Weights of a small masked image model.
Training: 15400 steps, batches of 256.
Rows from block 8 of the encoder of a small masked image model, named by matrix and row number. Rows with one number belong to one neuron. Each number is 200 + 40 x the weight over its row's rms, rounded and kept within 0 to 999. All counts start at 0.
After each neuron's rows are labels from the 100 images, of 14848, where the neuron reaches its highest value: "patch colour" is the nearest of a few named colours to the mean colour under the peak. Only what is clearly more common there than usual is listed. The data: crops of objects in photos (Visual Genome).
# fc1: MLP up (encoder.blocks.8.mlp.fc1.weight, 576x192), inputs 0-95
# fc2: MLP down (encoder.blocks.8.mlp.fc2.weight, 192x576, transposed), outputs 0-95

fc1.242,254,115,215,219,180,179,198,258,222,183,216,182,199,140,215,151,227,188,246,173,190,221,153,164,168,189,245,245,137,173,205,165,255,225,161,229,223,185,199,199,231,191,190,145,127,202,186,191,184,140,157,191,219,227,205,213,274,218,217,196,173,194,247,189,200,211,201,291,214,264,240,162,158,337,224,118,219,173,211,166,141,205,226,233,166,264,139,229,274,188,232,165,199,242,223,223
fc2.242,163,205,222,239,167,236,236,197,189,266,196,237,217,182,160,228,178,179,218,239,231,193,222,202,214,199,206,170,281,208,217,223,218,82,193,203,181,222,192,109,173,221,207,215,249,104,255,275,239,271,161,204,232,218,164,160,138,92,211,217,183,185,131,190,140,209,195,167,275,142,206,206,232,199,191,240,220,229,184,264,217,204,192,157,132,201,185,259,176,151,215,221,218,240,71,241
patch colour: white; pink

fc1.36,100,217,212,206,233,168,210,143,178,232,218,136,251,201,208,229,178,273,133,208,186,190,110,189,199,199,158,242,185,95,207,215,159,207,197,138,170,214,180,219,226,243,280,188,153,218,159,198,207,210,209,268,265,174,171,249,204,202,255,241,262,193,257,228,180,219,165,230,194,199,187,199,204,248,233,230,238,258,161,226,225,205,234,228,216,159,163,139,101,179,208,204,213,205,238,184
fc2.36,273,171,153,227,154,126,200,238,261,220,195,155,161,216,152,224,225,96,272,213,204,208,236,172,178,190,237,150,226,280,170,171,241,248,149,245,209,219,189,206,187,177,206,207,250,276,206,217,150,216,222,155,145,153,204,199,141,205,188,191,140,195,226,143,179,228,211,190,205,246,237,225,166,180,200,165,173,139,228,96,221,198,132,188,195,247,210,255,240,250,250,193,213,175,174,180
patch colour: grey

fc1.157,179,135,142,220,245,203,244,178,196,235,165,240,219,205,188,185,192,180,234,197,220,213,243,171,181,239,213,142,241,108,142,269,173,210,141,202,126,236,190,227,142,159,210,184,256,187,245,175,153,175,241,301,230,171,137,217,142,198,140,239,259,218,270,233,232,272,180,160,259,176,239,215,169,153,139,244,202,225,261,254,205,198,190,188,208,215,224,206,192,202,136,186,153,215,213,134
fc2.157,248,191,267,165,163,172,196,220,155,136,221,157,237,199,289,224,170,238,244,214,221,220,98,245,214,190,183,187,186,252,225,94,230,266,220,201,133,198,209,168,239,198,170,216,178,137,160,203,193,257,210,156,133,190,268,193,203,133,193,226,204,182,182,210,186,186,189,218,160,197,201,203,311,194,260,204,221,240,123,201,168,182,212,223,163,123,213,192,206,245,212,295,213,172,217,241
patch colour: grey

fc1.260,238,282,190,275,159,170,120,212,192,219,217,111,143,256,173,200,181,162,159,217,209,237,207,228,198,200,195,234,152,233,187,274,206,202,216,175,270,268,164,167,189,201,349,157,178,163,168,233,184,207,209,165,224,122,227,220,224,280,202,221,206,188,185,178,245,219,190,186,162,214,236,188,225,165,157,231,128,171,198,212,264,127,233,158,252,229,164,208,288,196,182,236,220,142,124,158
fc2.260,172,370,184,235,160,174,144,149,227,166,191,181,192,198,223,167,177,209,258,196,182,240,241,221,206,234,175,266,177,133,211,210,184,210,250,234,213,253,222,178,173,244,384,195,242,115,179,237,202,251,202,141,229,174,174,198,234,185,219,183,179,187,150,179,216,168,206,200,232,241,163,178,184,201,218,163,221,176,242,206,247,162,212,145,216,180,197,215,350,179,171,188,208,248,138,212
patch colour: pink

fc1.17,239,268,273,124,155,246,147,189,222,250,168,162,204,169,151,201,301,130,183,150,198,143,145,223,208,195,199,248,210,289,254,186,218,176,211,253,212,225,182,180,144,154,138,198,156,212,219,169,168,185,240,160,276,172,209,171,240,129,151,207,219,234,322,153,118,186,229,191,211,149,179,230,211,229,223,212,173,212,259,240,184,105,227,176,263,197,292,152,199,239,206,190,221,164,231,173
fc2.17,224,274,226,241,167,184,226,192,199,263,192,126,222,219,166,148,180,174,201,107,221,201,157,208,149,181,205,210,205,255,123,195,190,104,150,223,158,204,210,179,175,160,167,157,205,267,181,178,183,192,131,91,311,158,195,148,283,112,205,219,248,214,225,178,169,206,149,181,194,179,208,305,226,200,196,224,253,255,228,190,230,236,172,178,253,251,196,208,302,232,198,196,239,186,197,159
patch colour: white

fc1.68,289,188,238,232,249,170,186,200,231,199,190,284,172,196,183,212,165,208,207,196,139,220,196,168,217,226,197,172,242,145,211,168,209,201,255,237,189,187,216,165,251,211,267,217,149,256,201,200,163,371,217,149,272,199,199,135,133,219,205,179,239,222,140,243,195,134,221,140,256,203,189,164,228,131,179,223,241,136,225,206,204,197,208,156,121,171,234,246,156,245,280,315,158,257,122,202
fc2.68,138,218,170,206,123,210,174,231,262,183,202,199,218,217,202,232,223,242,164,159,250,150,233,205,179,200,179,175,220,260,227,185,222,180,165,203,198,226,212,215,212,201,161,208,253,127,190,217,183,129,192,245,199,177,260,213,207,205,158,241,239,199,306,149,217,267,234,217,113,166,247,202,188,186,179,155,144,227,215,220,176,200,224,274,219,213,184,136,224,235,117,109,244,151,302,221
patch colour: pink

fc1.552,104,329,172,244,223,191,200,259,210,210,231,297,200,177,170,255,244,200,258,232,187,209,210,256,239,133,208,240,182,245,223,224,194,168,165,207,140,191,198,210,158,244,212,172,197,199,152,164,199,287,280,215,213,210,284,189,157,301,191,171,184,241,171,243,215,134,220,173,110,261,195,172,196,189,173,188,177,244,181,213,163,184,158,252,183,159,171,158,165,204,210,189,225,263,179,228
fc2.552,255,84,263,233,282,187,196,236,226,174,213,146,219,161,192,199,220,139,201,156,207,211,160,227,159,266,177,201,198,155,165,198,227,233,186,205,201,167,212,149,190,162,202,199,203,270,259,171,167,170,112,169,196,153,191,191,265,120,228,284,200,183,197,138,249,258,173,216,243,178,194,202,229,163,258,206,191,173,222,221,184,164,159,250,278,200,215,232,219,153,202,188,229,157,226,185
patch colour: pink

fc1.60,204,195,172,128,191,183,169,170,242,192,209,175,209,233,271,127,147,173,165,214,176,213,163,174,173,143,182,166,241,222,278,190,158,207,157,195,224,188,229,135,150,173,203,243,261,203,228,201,181,170,230,224,296,128,180,190,102,206,176,178,160,160,249,231,203,212,191,228,228,192,156,245,200,242,214,268,274,206,171,216,231,206,181,182,206,225,153,176,87,184,210,211,165,263,194,121
fc2.60,169,320,188,114,192,231,234,167,198,204,186,176,161,161,175,153,170,138,194,179,242,159,117,254,193,171,161,230,176,225,183,114,229,259,233,260,230,243,215,252,155,162,190,201,159,111,213,241,125,193,227,190,244,227,200,212,129,204,279,238,183,227,222,201,183,252,192,221,223,182,253,222,147,250,208,197,194,182,199,155,244,217,231,179,265,208,233,193,146,145,228,298,206,183,179,142
patch colour: pink

fc1.93,202,243,190,247,192,220,192,188,202,206,202,209,191,179,240,205,151,206,168,269,179,143,213,155,155,192,120,153,194,178,336,191,277,125,195,186,177,292,218,233,231,195,146,211,179,308,115,224,219,172,230,259,197,220,176,189,141,128,183,169,161,235,222,136,260,214,197,193,219,215,191,196,178,311,202,206,184,211,186,246,268,180,271,172,220,163,222,184,210,175,190,223,236,295,208,119
fc2.93,131,183,210,188,221,199,197,152,198,238,222,143,249,188,145,205,195,198,139,201,131,180,230,183,212,126,215,246,161,146,111,262,137,210,198,251,184,243,225,223,191,194,219,230,182,209,216,158,220,270,251,155,207,134,195,130,200,272,216,242,181,164,205,236,202,175,193,201,172,189,286,208,201,183,244,241,189,186,169,278,206,210,170,323,242,205,195,220,181,172,201,174,130,164,183,248
patch colour: grey

fc1.307,227,224,160,216,225,184,208,182,187,221,197,222,212,151,217,183,244,154,135,208,265,175,254,178,201,271,187,172,271,250,155,195,231,190,223,195,228,175,174,167,261,157,154,201,223,215,226,196,190,73,217,97,225,129,223,166,254,115,190,220,249,244,242,251,171,154,212,250,181,188,173,175,273,138,188,262,255,240,212,143,220,199,256,242,172,136,178,182,242,203,173,163,198,163,235,200
fc2.307,243,129,206,101,240,172,222,182,234,189,195,159,187,233,210,249,187,173,199,157,149,170,172,194,224,259,244,216,174,295,234,182,213,231,194,121,144,183,189,197,247,206,174,224,218,191,138,229,223,166,160,184,191,174,226,158,197,177,172,251,188,252,187,200,259,194,187,162,176,193,228,201,95,140,169,209,240,210,222,136,162,252,218,250,254,189,194,251,258,213,228,161,176,186,179,215
patch colour: white

fc1.513,118,247,185,165,243,215,208,105,153,206,171,225,261,198,251,164,170,173,290,177,169,262,167,235,142,210,234,207,199,215,163,180,205,208,147,219,172,203,220,99,124,139,156,119,211,154,223,192,174,144,219,127,281,142,230,211,172,213,184,209,244,170,245,198,161,258,180,182,197,138,232,168,243,180,116,268,214,200,169,234,218,229,240,185,226,187,183,200,235,237,169,224,216,186,220,198
fc2.513,199,251,143,308,208,275,217,123,231,175,203,290,262,198,203,189,173,152,224,169,190,247,181,175,169,202,199,231,167,224,254,244,211,172,144,208,232,240,211,151,167,180,174,108,271,156,271,182,195,163,269,102,263,196,227,225,239,171,205,192,254,205,193,174,216,245,227,195,104,186,182,248,211,116,178,320,181,230,153,271,213,199,243,199,152,197,193,208,257,233,173,262,228,158,244,142
patch colour: white; pink

fc1.29,241,181,161,255,158,138,244,268,159,256,173,185,184,122,206,116,190,223,171,216,249,153,289,256,214,264,128,234,205,279,184,151,172,199,129,230,224,174,219,256,181,250,276,273,147,245,211,232,234,206,212,269,217,155,222,219,191,150,242,135,225,191,224,205,217,230,254,212,212,194,200,216,282,169,271,141,163,196,125,206,297,152,246,141,162,193,188,282,169,195,186,194,203,206,223,237
fc2.29,217,256,265,127,236,220,193,181,246,145,208,202,147,181,193,309,169,208,172,235,187,227,108,170,93,177,287,143,287,179,234,202,253,190,281,204,233,198,194,210,201,202,160,174,217,164,207,170,147,162,213,135,195,280,158,174,265,178,215,298,194,197,197,156,183,246,182,188,182,138,224,233,175,236,200,240,234,205,257,125,139,210,147,210,177,211,219,100,161,208,209,195,204,262,170,176
patch colour: white; pink

fc1.491,174,169,185,129,177,184,220,213,182,213,183,220,223,182,170,226,233,141,187,267,183,215,166,240,211,233,222,282,177,151,255,165,176,187,244,174,213,197,214,162,253,200,181,248,252,137,202,185,177,198,233,182,263,171,205,176,195,225,221,188,197,212,154,196,161,208,191,257,195,226,258,194,163,267,221,136,184,211,217,269,229,199,239,193,171,171,176,267,266,136,237,218,210,216,170,238
fc2.491,231,156,221,221,225,197,289,180,166,218,227,123,207,192,220,130,163,276,254,214,244,160,224,227,214,184,140,171,223,219,174,211,173,169,210,251,162,226,179,246,153,212,248,272,144,194,210,273,235,249,140,269,142,290,180,249,158,199,185,197,210,220,180,183,209,212,192,175,161,180,204,204,140,220,163,266,177,197,170,202,202,245,162,160,133,241,176,163,98,222,154,182,188,266,203,212
patch colour: pink; white

fc1.66,165,166,280,191,220,148,157,142,235,196,178,250,166,231,202,232,110,116,240,162,192,224,178,187,195,204,204,167,196,163,248,209,187,143,180,207,215,200,233,154,213,184,257,249,169,187,253,184,164,139,157,238,244,225,199,211,178,298,134,215,189,204,265,147,184,224,200,209,254,234,238,270,191,173,262,302,178,173,240,205,203,225,163,181,286,188,167,133,99,226,174,109,188,239,138,194
fc2.66,224,200,201,257,189,139,218,199,131,206,209,187,242,153,196,228,224,199,150,252,200,210,193,207,130,195,197,251,265,248,128,225,248,163,145,194,201,209,228,251,160,169,180,175,172,238,179,233,214,277,161,236,173,182,205,194,156,141,236,251,209,234,136,177,200,205,143,201,218,87,180,280,200,149,251,177,209,286,216,190,225,184,213,210,124,226,198,217,197,161,199,288,148,213,266,196
patch colour: grey

fc1.486,216,60,242,121,305,155,171,250,288,214,213,252,188,220,195,196,217,168,267,153,225,184,207,172,255,142,182,220,174,211,208,171,248,179,220,178,202,172,204,185,224,229,128,94,185,200,295,234,165,199,251,212,193,209,155,228,199,218,248,210,285,192,229,267,203,214,260,287,165,172,158,158,182,252,200,234,206,142,153,194,197,254,178,175,202,172,218,223,205,169,194,174,227,156,213,252
fc2.486,206,160,133,305,176,247,275,213,103,147,186,172,208,194,242,218,207,215,253,148,148,215,165,197,185,243,211,108,191,163,146,233,208,268,208,123,228,224,218,180,258,171,153,309,185,173,237,241,243,196,169,138,108,187,198,225,199,242,170,185,167,211,260,211,200,186,278,248,239,203,186,173,218,179,221,221,163,240,198,202,138,221,208,260,150,235,181,195,208,142,178,252,235,246,182,187
patch colour: white; pink